Rows from block 5 of the image encoder of a small image captioner, named by matrix and row number. Rows with one number within an expert belong to one neuron, the router's apart. Each number is 128 + 24 x the weight over its row's rms, rounded and kept within 0 to 255. All counts start at 0. Numbers have three digits each. After the name is the row's rms in percent of the matrix's.
Before each expert's rows are labels from the 100 images, of 14976, where the router gives the expert most weight on average: "colour at peak" is the nearest of a few named colours to the mean colour under the peak. Only what is clearly more common there than usual is listed. The data: photos of plants and fungi (iNaturalist). In brackets: how many of the 100, against the usual share in percent.
# router: slot weights (encoder.blocks.5.mlp.router.weight, 8x192, trained with AdamW), inputs 0-95
# up: expert up (encoder.blocks.5.mlp.up, 4x48x192), inputs 0-95
# down: expert down (encoder.blocks.5.mlp.down, 4x192x48, transposed), outputs 0-95

# expert 3
colour at peak: black (95 vs 3.6)
router.6 109:114109144119130116150128100139153132114142131128088186150146107142109130181123113113107107137131067137134161083157104176082102126142136112093148098147074134088135078137105126154128127110111109118137151138101135104111129122159115170133117095143141129089122146107157123104142146124124138136
router.7 105:123118123130127126158124091110134128142101150126116156148121097138106131148146125130098099109143127159108166082165107116087110110130085135090149121110078124112153086134122111130119108116130114141139121132132121069093123119147084123149109087132155111147123117150124162120099154111136134104
up.0 105:115091136148130144173125166129135083099113095098148178141099140113141122099146119131128141150141134121096121120142147124112122145115128147172101106092126141135096110128138133098108166112129119137141127079140113123145138160153105089143090141129118146166165130130092113171099100120140178115
down.0 107:146154125144115112179150124136100089183146136107126137106158148125083126124136135136145132183157065122158086045163121129140164138139156119153134107155107166132101106112098133102101128114149122098138130175069127106099142141117121146132123154130141123103159113169180125125137116156131168133
up.1 095:087119129134179139119109157172125134131137096120122053159156123099132136150172135184097139150169114150121113102126154092090139132113134167128117192106154151142142156129146145122098155146125124146120128174090145142116146081133140114119107117155147145119117151131104154173111153127132141105
down.1 106:126105136130092123137118160112142122124105135185170145120118156104075167107150111134133134150114120153097090106158155126093147156134097123122129078119091134131144127114139122154137143148136119096117154156074138119107162138129166130113128147150119135109105121101074093124081138216134105117
up.2 094:156075108113107111166092117080138134153147146094148112122134129111134146113099126137149129096115167155124168162159124137143177105137118069105108135144113134155130132119139118165148079170131125125149100131126086139172131082105119169135117144144150118059108141136142124107163117104123099127
down.2 097:080149108134133129099152097095150151123124144110121102146142136112127132172057100108147119112142111099109144121144124093128095136092151116084096110095143107108194167150087129150162157131143164149166148136121130140127093102102103125150146087102109120143133086124125155127137152105149122098
up.3 098:133177161101132128111159149124117133145147095168106134111124126161104148112124145112176149189115111089097121134155136126184113110156114122109146097130135125072163132098134111094113135125119077112119135076119145071106113184121121104093127105121117163103167136141121125122079096140127181150
down.3 107:141110163070118125099112113103158105113102135141082119119148118162123156099108125118166130154135111082145142144199116122113091152126120090099113122132121123102158106081156132161150106121107094115106173091152151149138148148148078128122103114091126116101139164129102113127127097113132102180
up.4 094:076113091138113073148154127073121154120110123122125115121091098130135121159139138112160088134131107116143108109115152083129141129120146134142118090146144103157136114167121167101135125127165153160129120160094156128170142122145129117128104116152115122119156100154153093112150113108155176128
down.4 099:129133110161158120082112094107129131128118133171124141163106163085132155145136144135103166100140163153151142114128123120157132115110165098131124131115111144160104120109141142175140149145130136133153149110148150094094142127131174153153108176087169114139092101109138131120109139088141114136
up.5 105:118175135125134151093108142153137129103137126103125131122097096106104122145145169139098133135168107124094126136120138148086153167142118133117138117093154125136110138115092129167156097135135134112138165121112129145110114091125143104149173147071138160192136110118118143082153162153128117141
down.5 107:128130186121137155145147144135096138113156091122110163150107146147103115147110114139115121132105123113127147127148115155123081094160130150142137125155091160138109134122148066116092121101096086135145111146129136127097095116164124107154150114141120136115125094136152149147123137145167153110
up.6 097:111122141087134173195143129144153163127121144145141162109104148119131110154129125121098119112139083098098115154140113080090092099163120138108113121135129132115110100082158165133122132105109134157119145135138158137147129127113108111152151166134147184139103119114112133113169138120150122136
down.6 098:140112092153094159110144104134151111102095098135153113156139144109095154101107122124136153136146101122105125108193127138103174092173158104146137094142075113110094093105130173140128159125137108119152121132101118063145071120139142130149110145103145112113109149164144092128100134138146147185
up.7 101:118150144141134116113132119103122165099150147109102072148108127115148161141106137166112116174114097121106159149118124103102134139161161100129127071138133106069115165130106124144160164171130106092123127125123161140146114110158155166108129126143079111066144141112170151091139139155117124151
down.7 095:137142140118099142112135134090173124155100077143129097126124109115161149149133112129134103121114126162165096108153180147136123138114088117128143122121125148139134098129176164148095142093155162132085118164086124145090081144113147120112143161139160147132078142120091139132137130074097137145
up.8 096:126092104125153135105114169171119096127152145120114125108144149110167133180150115133167126127117155112131086118139123091112130141122151153162134160103142121070164120130144106130107095131153100119126167179108085116075143142164164141101083139117140164114122099128123118178128120082120145124
down.8 099:176100130118071094143130115127148120157112100137152129137141148134087154168174164177121163141132128110123124108140110137087095148122131144122109144126114148144114100114059088154107112155144097101128185126164099108116165126148096140117092127126105090115140142101084164108106111127137182142
up.9 111:140082077139154131154128129118162115120138119138128157146180119095136173123108078147152123140080139140127133139146126101137135116131190106087112110113091134124129088147147146144125121134182090120095145121116114087134154168125141142107101142145139167111151132132121117089106123080134120147
down.9 101:089107143139119125128106137109127183113130161134131133098131134151121121144123175135138189122161142116088109123117142117122070138096120132160111144146130130110118168131160107150140157180125131106135101113088163168167113132139100150125145159127119123158114061124175153120122173121163137134
up.10 098:093193156147134095079133139068118143132117099138065114159119136142151073143100139136120160121138130129127123115134159155165102129094145172119146142167123140123142133110154163100173109125141145160125121146159125158096107168142151160129126138110120074080127132126143130148139132166114128122
down.10 098:150117086144132148124122109121122136108122105147137171131089130130118148158124107096144083113096152151115125114075119109148156141134105154110146140140124134100138129150176155113152144143131127098159148136143130108171117150081167112111140121120140138146098148117146123113136166156116092107
up.11 097:150123105110140088160108103150127132133127106106132105100099128134145112112120132123115091117134101146122165133097127118128115135178121136109141126146133090088147096099108147103138119121106134103137142077085138131123105069126115117108149175142107172154126157166151146147145182206152145143
down.11 096:132120109106139140115140154139117129120152153179115192163133109126139117148134128102125120124143144119163122084157112151121118104125126124169138153141156138112114134111107140157121135164120104127135127137154150092112114102118126128141142088147098134066096125098112147188122084138089109156
up.12 125:151109130159124148098145117160135127121095137148121130125094121067134108113106160098138189103103115151178124171077106179121142150128099143138099100101148138141146170149102145108150110147146146134152125090070096133125103121146128103103154149104119119170131120146106128140149131172152096130
down.12 115:146107088127114121158153123119106114077126150115102124150107128115164160126132132148145159132115126076118133139146139123121130133183131126083162106101123117112158118088091117112150133113115130122140120048129062120186153121158118145121123120134127145133143147126186107099112124151173122148
up.13 120:141114126099123139124106137169115129130115187147146135114118116124096123088100139122117132146109147142165123115106090127102124130147151081157087130142131078134143153141114142165116087139109112137128138095188103128151169092139179133136109139085113156129101067117115146123142101100105140135
down.13 122:120119130102115110149114124134153084121093121072149127111092108127158093136146107166120146138143146088138140141133094130129157107106128156170124111154119157137151132137099095135147107122099133123117153109184094092187145106120113124123114106125108113153129145109094169097073143154144131126
up.14 110:131150136123137157137143178130139132073133094140108166148095117158131096128144117162120154177145125106096116115151115126102113116084131152157086145135129121120135152148176115106079070124117156151115154125152155168133094105138117097148171114097149133148142138164110116150115081142117178113
down.14 113:144151108125086122137116128144131127103093165161103137114163116125143149108121126164124151164107134114145081146124115118108083171124145111110158140099122105099146121118100116118098150112123102155101127123097123129114150158128150146098103163146090102107156144109126095084128115140143127136
up.15 096:115087119104148158161146141089124118119111115170154181141144124160114085120124109132125157135092119137155146133144122151112134099136110115118104143129112136125127091148069141157116126132198103163102123112154067143157122114115112131115111108118151130130139121140117145068089103101137130128
down.15 099:131103108169129111080164167140105115137134142140119104092216074133114106139144128102148091080137129133120125149146150158133116097130153158134078092129133117145147070082117125143151156132131131116129146128135117149129096138108145143159106131118130149143143123140134160161115151120116133134
up.16 104:144158151158117133142148108120162160109125118088161121118119141109150140167126149107117141148139101120096142206105160166143118121132109140100129098088138131097125121114101094150136144106061156129114137115159124126108093098182139115136141142101109101090105134134119111126164146116122169126
down.16 099:120092109143132109154110192121115092194143097106107111128112194119113149126138140135137109128108165101153121115119107124176158144137135107172158080118111140127079146100124114166105112090123128102123146113118101087107124134142158149124152178124139170125103100076107131147123131112152144138
up.17 099:148112137132099115183148152070142140117128127158128115096137111130119126114099151107152166142141095111124145148150159092162131127138168101143103118116151122141140138120083172148174135152140113117144117066131130108187124179118146126069121140114099101063155121137144125099132155142180156128
down.17 097:140074146142082143127160192057148098170128118128104116135140148153141138118137136135141132112133126134131113135128145145124156181149136113119126092124109163120100075077160134121168148113148122099066126107061138158109133137145135135153135112124126116147144122142181130125122154147131137157
up.18 100:133136132117086118105146141131173146132119148085161146141137134132128077133128204163130124156134135145126143116107182115061106128179138130126094094142124148105124110162112116146121100139118126147139175111169120141155110086140131132123139108137090100153094106143119080117121158106124141093
down.18 102:151100087111142121179119156137099091150127089129133133125116129169160152133123091133069125108099132147145144141120154139101135119108112123110121143127148149125124125130153122127127155103118155185134104110085087160127098184134125122093133104134163111108169132142122141133088164129159117079
up.19 087:151140125113124104175139098146101118115100214149127159125102128141138118169126092102110106105118152133153150079133107089189141094131124101104141101103133115138136114141119133148083114135123138117084093168141159123091115113116118128079133123107141167127129120088089143135158175137140152129
down.19 087:112113124138138135124112143107175147123102144120185140082100070146140103184146144125105137139139116140109125156137137163133113114142139151161121164099164136105124147134134165140116111134132106114165126108116132127128115124122129087175154114158114088137161140131148121144086113109118198143
up.20 117:145131110125143120098127142111140175128163152122109133114163138106142099132137147162139194092159158124127114152106134136093106131119146131181115171115105130123101141143137090138084115150130190133140169129096117154104143110133118128154097141171116111138100115127115134166097076091114143120
down.20 113:168096089119145091166112109129121142083152163117158137123136140067108143107176137140135153159114144125124131164117131141091143176123146132077103102143113162150172131081130144122161106137141144149066124141121102137141114107138109136072108137162114130129148097143120099115125168169155113149

# expert 1
colour at peak: grey (93 vs 48.8)
router.2 096:137162120141157132139150137118145090182146125122140133128112146126131096149103128116119122110149111136155193134118104192081129141190156093125126132133111135121138101118097146135122102138123125144146100129110150132100132093123108124117119151165110163162115112127150137095108136085120106124
router.3 096:161171128115138117167178118111136100134137139152122167105093149151152098145115097103181151148107150156146111150146097162046107121171106109145124142149092159086116107121121132116152151121131083133116083116081100137120138125120122156112138152124127154125139122128141130053088107117090113150
up.0 103:121115108101195087153129140143120109128110149098149120133145147130120144118099103111091093110137146151167166086123144094151129150143129130130157134144119106129148113093137197159153117114101087112145170149089147110165118111145127153102071153129128129105100094139101151150118140178138112147
down.0 104:145170126138095137128146167157120162089157183129163174118140127105122104174137109132099118111144106104102123128151116117110152112151119129128123134129130126099102132112124128200122163137103132117140134163158125133099121116127106174157122100140109088130116163127109184163139164149101124108
up.1 098:097112147125202143155155112129133152136106130128138121151129135115138145160107127118103128108108163121141124137107119145120123139190144143123136103080130088125128110147129164164099138120134149102157154150156104090122141106107116121139082123155134111137119134093099140097103169098139107128
down.1 100:099168118092099126143120182126124175143149147113119144132155142169126131144139077107099119100136174118162122124125156123151144098089088124119090097142129106114120099143109098139115156120109138138110132128181096109144128111097137089148083115119108176099112108127136139143170138106138144117
up.2 100:166115132160101104150109130084150171123107157094124107104149112170107142173145122151129130146172109128106121135186134111089100122121131104144164089109124115146103132120109104142096147145117117154134124163121127140151112106125138132156150100177143107113127110128108144114070107165154130126
down.2 109:119146132120111114086149171139145138150106140123150128172088153110078122104121162128109142140131139134162172153091152160099158132126106131122120108147126126161119125127124145098113141145131142163137141115094104120122121130136135175106157147093088129132098091134147093118150133095135121120
up.3 096:146141126119156175137079137071123142130157101101134129136113151121135135104128129143123128149145135111106155145099109119094139132133087126141134155152115137123108151105166165113118164095113150175127138084145136123129149093112105114145128145203128136140080138152099136130101110168130101156
down.3 102:159105126153116132133133137095127153094120127168124111138069155126136131078121192127116149137142146141135120100152122153102093133125095067084143109138107118126134132120168167118121142162100141135141167132150132148157140118143113117100114128128127140094148126115105093124056114151130132153
up.4 110:134126142165127110124164147126109141115122121178120143140142154146115119115147138121135105134122137102136129155105137140243114144101116144098190111140129165143106160112115135113160087110142107127166116107110114174151136154161117122103102127131117132098116143135180146111130121160150131101
down.4 113:142124124143114122130139125120167095127100152156088114104154074177149117090114126089148092130127144105150081163123145099160108198127136097151161139073111142124146105105111128112112133135125134148126129091163116113124144156099129134113104140149133120139122141100126115144117082155130122116
up.5 101:151136113097098094134165141109101139163111169135148156126154124117117133097161162112124157123176142126124138136145158154115132109109118163102171121171091153122127122115132131114105145130104125160160120107143138130086073132120117136081184122163141077129096131162136121166138122131099130136
down.5 104:134148070144118115130114134135174179137152177101116162141122156110116094094139182062135156125170150132131141128111139136107141166151120106105113106073146133151120143127149130149173097120097158091104135070171111131148124108129129159168111099152097129156165113148129143131098125152119124138
up.6 093:142155129115117108081148124171161116135151105146153130137140135179111065106081116108131081171093141136165138094100145157086086146131148108111149109149109086070156122188107066112114131129107098112129126134137134106089129127124128149098113114115147141147117105127170096115118089154146154133
down.6 088:123134130150143128126130162154151106156119093121100100126113133096155114143147120149102054141128126140152107097092104106176112161129109149140110140137093147075100130140122153147113098129158067108104115151135145096156118120120123136118134098141167135138142128150118126174127175130153118118
up.7 100:108096113119098159181102110126153141087118149140164135094112131099167110114150118125137193116111096125112147121073167101108154105118102191082153114127133136162146115101131128163124104109139132127130104100155129110167101125141109138096151122145107101160136129126132154123134187156142105117
down.7 101:079108096141056131151147131099137122139110126154171181119119101153145122149094141134089124123118134129117143122102155105107146121123175111059113084100122095110131115118119142155135148165153143123092169094120068130193162142162142163108082136145110133125147113134129173086064130104159159134
up.8 095:124158121156171140102150116071119121106135089161128167122132122118131099147145170128164107113092088145161158096135087127158101127108175145136157141150124133126110122090148104099121116137168112134114119151114119133096059160114128171117164135135121161135184140144141101119099102176067147149
down.8 096:135127132084100123124127113088118117143113168145112134124152118181125132124154102114173125139142119120109150165134106113109121123131150059125139154159146101128130144129164156118163122121109049089072155102152126098087158156117117101110116154117141140106129136126118106129127117152113142142
up.9 106:108123116134101108089173134111131112120114110124126167135133114134101119108113161130159098131147086093125128152126141149177145155097146092145097047154128145116137143120140100132144137130121132106110157102172125163139144151153137135131197113093115110142168126156160117107128172159126123122
down.9 117:134139126121118107118148134098110103147136118126098126156102143172139143102107126124149123142120124077138127112144118116114143117154137130128149127132170139150102109126114140100132150128192116165140120114121111141132119155111165114106121119120125158067110122137158106077138122148136134135
up.10 098:145101147118168171098142101102149095168188125135134138127139155114128112157132064163129126100105114133089156121147130137156127115131166108166114136106096123119110123131119106158099147120128130113118154177099129157148112152120149134149100109129068147084163144092148156104101135132140093120
down.10 099:100139132138097153122144125120162121159180158127113139098121106131156097158133085108107040079122143145122149122193157107139110131092163143126098120141122139136151112117125133124154137140161109125142175147140132114091128155152139128129111110116116156128156098132107136096154135148105112168
up.11 102:129135149068148149146105144132118136118108167121158164120134109129136113126132106155096090126118085124123110106159157162156129081167118141158091111129120120126134116118168154118117169106100125149139167169135114132134117129141115114171125135102120137151091141138081130156112110127125122136
down.11 091:157111122116124126113140146144153152164160121096148141133122177156124135126117126118117137089108161155135105109105119166110145142148138138139139116067136061107137105121097123157173137124103150123116121096131135174100146137127151140109133118135141152114115118144158129162134130141084120142
up.12 098:137098180135169172135105137137132148103136120139145157131110125104112148106146088147146123088158159103091124111148128116102099149131110138162132156105145122103119150106141165131155142109118157128134154137103127121124144126131112089169123149106098144109134123114084141170105123151159103132
down.12 103:167122130121085115150119070110124143157150164083143124140139113140173133133105126132134105142102151122155163145154096129110145093180138113107091123116131139146120143180079100108129117123153144165143117141089128154095120125113136120115128140140096089111074112127080096117142104160120132127
up.13 103:163100089120114098123100124123116121130149127133094115115113140143134165055118187136146133138114114130100124107143138147131123137117142131147119118148114117091152127161157074122146126161124104122145130117072140133115123121119134134125146126121129134142114105131158123091126032102136156166
down.13 098:087072138139120122179130102133073130137101153132138119116095166130099140101124140116154130116117138108138172076094094101118092108140151118112124117137138138108134161167172134140136098161127100114159134089116113141116120128150138127138151126128138144162125094137141139140141162150150083126
up.14 095:108143126164110126112140132116105111109107126141149110120101129122133142109153148127130143125127170143137119149131130124058140137136139177116127136088140167093168174127181119130132133146208126109143116100152122148109105148168113111146131115114097160095123134133146140117119192141106096138
down.14 094:145089117113104152099103146116073090105165123118092126156107123122097171073137127151127175141112114108109178132145109130116141129120128094178151132138101133165128137062117134171152148131118151136137188128096120139095151126137173092144128110143135132144140165156107151097095121132166160145
up.15 099:085137126140168128146156120123161138130146136134126158118129115146137107079058136057098122152135123117134163122111107159094073079134130121090107134163121141136174160140114141109146129134116145109145139139168169066138151109132118145085095135105077149128099065173112109161097120114121166171
down.15 097:137141118088187137153157160137096106130148093124086149099141110079127084129133160109115132113113102113113095108133136117123127125136101146113129154110130115084156138092109126144140103066125151110078104079131142139184100160114132072137145117087168136102171131143138176150136164119113127129
up.16 105:139128139124126115142125143149131150111151151115095122147179123142125123110101172097170111090171167096125120168151091134107135180114144088116118161109132131130140138068142090121111129122076118110134139125122159127162108103149131133106104155141150133108125146132122116147103117111153135124
down.16 108:135119134077144109150158105124097101168097156123129149150099148129091117141095174132132155208129111104103151122115120129177147186142161137138117073143095142104148144115120111108123111101119118150112131112132082132142117160153152110151109129109122060169093113088117099125150135128134148137
up.17 099:145121133156123100095118148116153132135129138150090140141120093120130163134102153127117145161102125082122090124132068135057087140122144100099115107162113132079111139137111116126185154144130096124125139134152144121129179127140181145122114108131122113149143143126173135144162088143129141135
down.17 104:125117184142141139112101105144144140109136115150096093133090109140106149135119153153124115167125106102142101102113120135138101101124073166127124137142162123123116192155168126131064111130134105116123102110092132103165125158099086126100171151115153117111139130150100137115120151114149135127
up.18 090:127098185138137119164122145106150143118119118109167142098122091139145104120139108136074080179109134105174130132111102068176134144121105182145102101084137129085105138122129139132139145161183120124167138086133134127113117171205122128127111136107124168118177146096116118129114118139137156129
down.18 098:117095130168085144123130144125114114145121119125119098109163109163131143145114109136101140163107150133129111121088104107132139073185120116170124112144143085121144126124087093150106164158098106149111160159114143120126129132081165134123147145166127180101105136155130119122151156120150176126
up.19 092:097142145133166137145163159150157135150150141146131161148089168116131161144142151117118131083120127129150128126161126105085137111121132111094161131127145146128098134123157139114137098073138123127122106155151115107098124100124114150116107170151176144123069140097132090147125113106101096116
down.19 087:125165145113107152088166094130159181135131145091174131137144119079120119134143134152119186104154104143080123141136128156103116139133120104131110142144077128119103160165152084159107084125172151151162128099119117152140086123129123147140109137107130126104128134168122118098126122110124152140
up.20 115:136182152142100122123122138106105150165120132111152113131077130124146148112136132115122073125096182116166146123086118129115133151129140126133140124118124115093142156162130125147160116086108152110111140099145142109161157146119147144100130129120119114120086095121118166130145176147098073128
down.20 117:115120093113117130112131145150111137127130135121100142132069155100151168061126145166162143150169141117134142105104173116138147125137102131126150114133115113125153131129147142088108150135109146141136145043110115126148190137183149114103107125148149140146120063149088149123129068115139153151

# expert 2
colour at peak: white (53 vs 0.9); pink (27 vs 3.8)
router.4 093:124166145084116123176145152144115149123087152152106128100140130094131167116090097087145121140146115119127081192137117111087113172160086086124149146141121138171148144144148113116163146140131102157100128128153144139156118104103145152118113132163143165115149150120115081067100123137130153122
router.5 094:112138129107112106158112136166135165123128124133141129112125136169155148106120122089130180139148153143149130143099187157096116130156116121128166135076145099093089148096105125088133108114072123114134142093146162147144122129070123132157130102131145105105117099132132127125144091146148109121
up.0 113:108156136125143125082120115112105114105161147149129131146117129174118149103125139129121111159153131091068115131143179172194124132079136161149135072148128094097105150118166083110104118129102131148099125121155148145123147158125123101102163126097126122143155110156107107151082114169095158153
down.0 101:127107116153107133113162109131124100170110117102138123091159106175146115144136151147194125146124164127128150160152159122147138143121117124111126079119132135130136142110115143106097129130145118096151121147105157132158155134091157086154098133156107105131126119124126056170122123153117121169
up.1 097:154091132127133080128143166092121139088147086147114134126137140142148153078130118139104138139090161139079166140102127142129106072120124154124115177137139143133127127167160143119153136094137160131160124131078131076157121120141094146138125146154093135077117100132113133142118145126118143122
down.1 100:147090088105166105121133111110129137049106107133170138144142164120151178087105141149136178108127149114136121120136138143161076147145103145094112129144113101105151166127162116098133113131138106098137168136123170142164140154147057093139155167120162092126112139152144122126129120104174141135
up.2 092:161092142149151127087102150114142134094144164132153125129150152142154164145109119155150142088147128122134123125140132118115135115143117131112097079104147150090091106152136128130117153153151118111132149164155124086140148165133112112121112103103119089120139101110120130121192123090153154123
down.2 104:134160106154115116164130082100144126155127135142103161148170099110144123099149159123134137124120125142149105162104134157096141131088130147098125121157126136171166080130110110144079151070148174134117124125102147123078149114111132142130104101140088156138098130131107141154096131156113133109
up.3 102:070124133148138127108140124154113134102122137129128164146137089145108131110125174096120128137133139148153106151123092180079113149098133132138097127088154131129144144116130143132163126155152112093134110081146120120136151157122122139096125105088117144127168117142135153121113181163100089120
down.3 107:132156191077168149130131131135122113137139118154129157117147148126135111118178104120149132129130162087120121156121110155118119125180102129146134138107157131130118130111102139110111104078109095168131110117132147149087144133105124094136146116133140164078145129135150135158144121129108114106
up.4 103:120124107091121096133140124126129147152107167153118124128160111162153127124100146121115144152128106104105131144133155127169145098129111077104144115118127145086169125118079125168138102129088110118109114151092145133162110092144147135140090105105095139064098076160140137129163145091149141153
down.4 105:171113176151126137156106145121202092121106100151172148088151195148143090138138076130138117129160151146129098089161139147139121137122147129138109142099090091132095115117094149126125144129110105085103112114109114102113113146099146134101110124112102127131141132103121131122125129157173147145
up.5 102:094151107088180118159139133144147134116147103122124123128132140153084114101105158118150154122143119131146154094145165128092113148108121159143129152102103136160113121114148142087118134094125130103139129126130150146118149153138085124159136156119151154157167151138146106120129117172112161132
down.5 110:135166130111088124136153104132136156148137141141121134094132135122132111115129151141133172139151104100098109158111160154102146094131085125135148140139118137105133096086112083166105155130087107180131120118137152134092157091087129143133123139154088118091153128149104118143136136078151146066
up.6 095:113122151133129078101139111119118168129121187132153146137152109144070109149092147144134141105155144130162146102148109088125178091152119131130124088144125115140123144140143165154107140148157118128123127134156121138140147096143142140127151121143088107143133123094097134117125136095117115130
down.6 093:100103111132091117140156143139132136145123129136145128126112085088139114127122086153089117095112135164083122126117145135099145110087143148161134137134169133135157083124126135130132138108138156114148148155100099117133144130152143175145138144108154145172102138140135162136091203093157102116
up.7 105:123106166112117142113134095084115151123128128129142144156142132127137112148136114142164116125113147120128109116107118105165123116100113115130133083143144140115146092106122112138125140144127130161123128113131097110098109126132159135111134102153107089086121124121140135129128155181120152104
down.7 113:119121140106120078123138110148146106097153112136125149165131064132125158138127146120125176181147147127133124116113154152137130125149081053160141175142123120129124084130088103166127183124148082112131141109132123105104160139134156113125137120103125132106130140117116131117138072129134133137
up.8 096:152140110142144149100144110108114095154137105118066139150106139093151137163149113139158112091133078130105100100149140100167167120110135147150146097120117171124101106121146139070146193098120129120148150169150167095121125185141116101126163097109155121126150124133095143121139120108110137094
down.8 104:139118128089117126131148094165113084105146131124061131145087163137116172149137151106116103119129109119094162139152114109107182086146170096128129140170128165107138168108119085139111133113091172134153128141070143125116061092139133101124136128141125134080113128110158129112087168154141143150
up.9 092:157125104125094157126148128079122114167153110112134100125130146151160103086096128155141127057096159120155125142154089128144161181093145083163151201134133146133145148097105109152092108144149100070132117099087118135123108139112105122151140150152175133126120135119146146115077139121106120167
down.9 088:091134134109085147118117107097188122138177114125120159114113165141109112109146151128148132167136096135135119096128096123110108160145137056128087169178115125103112150169115152119112097122137084109137167126126122130132126159108135070124142143109121129117144111144130095107142089139129138146
up.10 103:087130106135162128128096145136133122117141101123139142117118183113140086065156138119118137075095138165137138125131175122104171134132152154129112165111113139097103074107133153126137110130163087110087111068097124120144142157167110129126124120147112168127119125150139173151133155162114106138
down.10 096:132149127080138146124166119170106135124166164122118141112096132120155075166151104118137144129108092129081191178144160099105182116124101135157123153125180139100161118133108116110138131096123160171135119096140112125138128113140118137148117158112084118150139178108124109107143155152154180150
up.11 094:115094147140079089113129162135100130129119190134133152102113099130125159151163147136166093128145139135139106145158136100172128120139097116128168122139103122152119086113116160159107136149078109111139102143141093134145143115153117135138137131126095105149116159100178150124133138184091133131
down.11 095:065101134133110151105145171113132119161103124154114123128127101159132096124097157098090147082123121157169130129100138147128109145083131099141138124137131110155125121145144163119115150143148170101139144110114089089124155153125170146115109164108133084159123094133127134149132164103103108135
up.12 106:142156096120124119094096111150115143128146079148141090169134153162152169117170122138144139119123154086150146143103126149132133125136170094126148106108136123126116152129141115078132164114125128159077139109154167119142095087131119145113127134138101164124132142144084120090147119136147086127
down.12 108:162104148104131165138060155108137164128138129121137161180106162129100159132124123167134121141152122127149118120162075071113124150159116107120121137122104142150107158096164104102175136116129104155132171136122120136146117068145129160164095144139076144103069139117132102124110123123145123133
up.13 105:133098127143108123109118125139093153123091136077119149110114095117137160091124131107089131082076097181129161130124159084132115144116101105149107135153128107138145097141134136131119167119078132137134165099139112167156154159140147159124137113173159140131130103127129107146116098116159142121
down.13 108:123147136116108130108120146092116122145124127094172109110127176090119157103117121143096103151147106166098125134083177114129105094077143123147159129169134119151138104105111102148123148175090158121148090131082157142109142123114120156131149159144123110133161127135162151173138142149124130066
up.14 103:166080095134103154128142150144128146173155143152176108100133121081154153080132143115116153133100154194145099134115129130142126121121134111118152169136117119137145105130115135144129112138155139115103122104085123164110126143112138133104138132174151154105121143149143141134123130137107101112
down.14 092:108164094153122163143158099122087105125151149142142164128144101120083135066083155133172112142124162151136131119111138132088096152142166086085168109164112082115130119157094124160133141140126162142124171121109080108103133107168124160141155101142125143117104121140130108117094126109131123098
up.15 099:154119103152105148140105154121193179135101122129161153129116103136115147098127145158122117109142128158148131139143127115057129123118132088162100158161134117154100144130118157131084133135144150109085149163094130095120108132127132140127114140145150103113131119141115090147092137132127122149
down.15 106:128175134171123119161094119126124161117093106067116152144093124136121179108111112126130127162171155131118159127124142132109103173086118097103127131165101167191128183140129134095133127159123138123136147137121153101117139094167115130093138152137088139129091114164134090156094104141145121149
up.16 107:129061133132144177161130135090136115133088125131128152113107110117138155116153122150112176118103067142121114125132106128113139132129130117136110103095099144173124126126096145123139177111106117149105130148137122142147193134143136128136084123123113130146130159131110157095104158084149119131
down.16 103:089162060149122155165134145116128176142113136141114122149126105141110138117112149143130115152162077138103091153129169138131130109115115128098095067116106095146111091141114189103136120139136150126122117136138101113179133119126140123109101118110086113114112081152110117144134134114133137067
up.17 098:113117155129143153086093142122119113148160149122142107135157197112159115146157074138121081124154178109095125132139152113149120131122116097121157118149130111103124134117074116167085107115143137091124114170097124111118101109130120125147114137126110132082085125158135163140104151144145124115
down.17 097:175151123150112167104139102128130115107167138137142118112123159119163108168141145135122115140081145131153121121122133108120145128158130148151101175135102135095141155124116103140113102164142113128134091144109083124116114113104110063113116136152093133143129139088125107137134154121127161153
up.18 108:158092124108154097119088122154175105118126136125142101119156091128155095130117098135133091142118153139132152111161049141147098119144136130143164156131126094120122128162080145118094127155139099139130134147101125138102111083112166176112136137163093163170122149138152148129112112148129096171
down.18 109:137159110129106086096129154174121141125163121138129113095135097101122100141100148097128094092139161136159156103133114153129121153130154109098138142162137104125150164132135140112124108122155106098128115162163184059105152114144122113103109113138111126125102095134122115165178165150080128141
up.19 108:122099124121170114154127164117171123118133098145127125102154157114164130105163133146140154168110081128087118099139130093111103139113153169120117157088139143112109099115158143106098091140191098130133109131089139116144123188161116084100077129165122125140161159129114105128071089106126169128
down.19 116:124116097127104072148126075145158124093123120148111147140112131135138154122130121137153131165156098144078099172121164145161142150141102112107114143182115150115129131149092077091095091142162139097125098142142124100155146116125112090109117152127176101127155137138098119101094111142166168127
up.20 097:129098133175128139142115152126151118115156113109057139103110128123096134096122118148140137109148076151094113097182130107115108148122140116115098124150097150152117111100109168130107197122157140115140142107101117125135135158139128144148082159129130120139167146127115155134130109099156165122
down.20 092:100099154170127113141134118120150142109128110101106126147137111150118140153129126125145134161114104147150105160113115087116096128126081167123115105160117111145115144175111120080070108167131136144154085121132119103131126101126120095080121165131134098158136114164125105089123103155123139150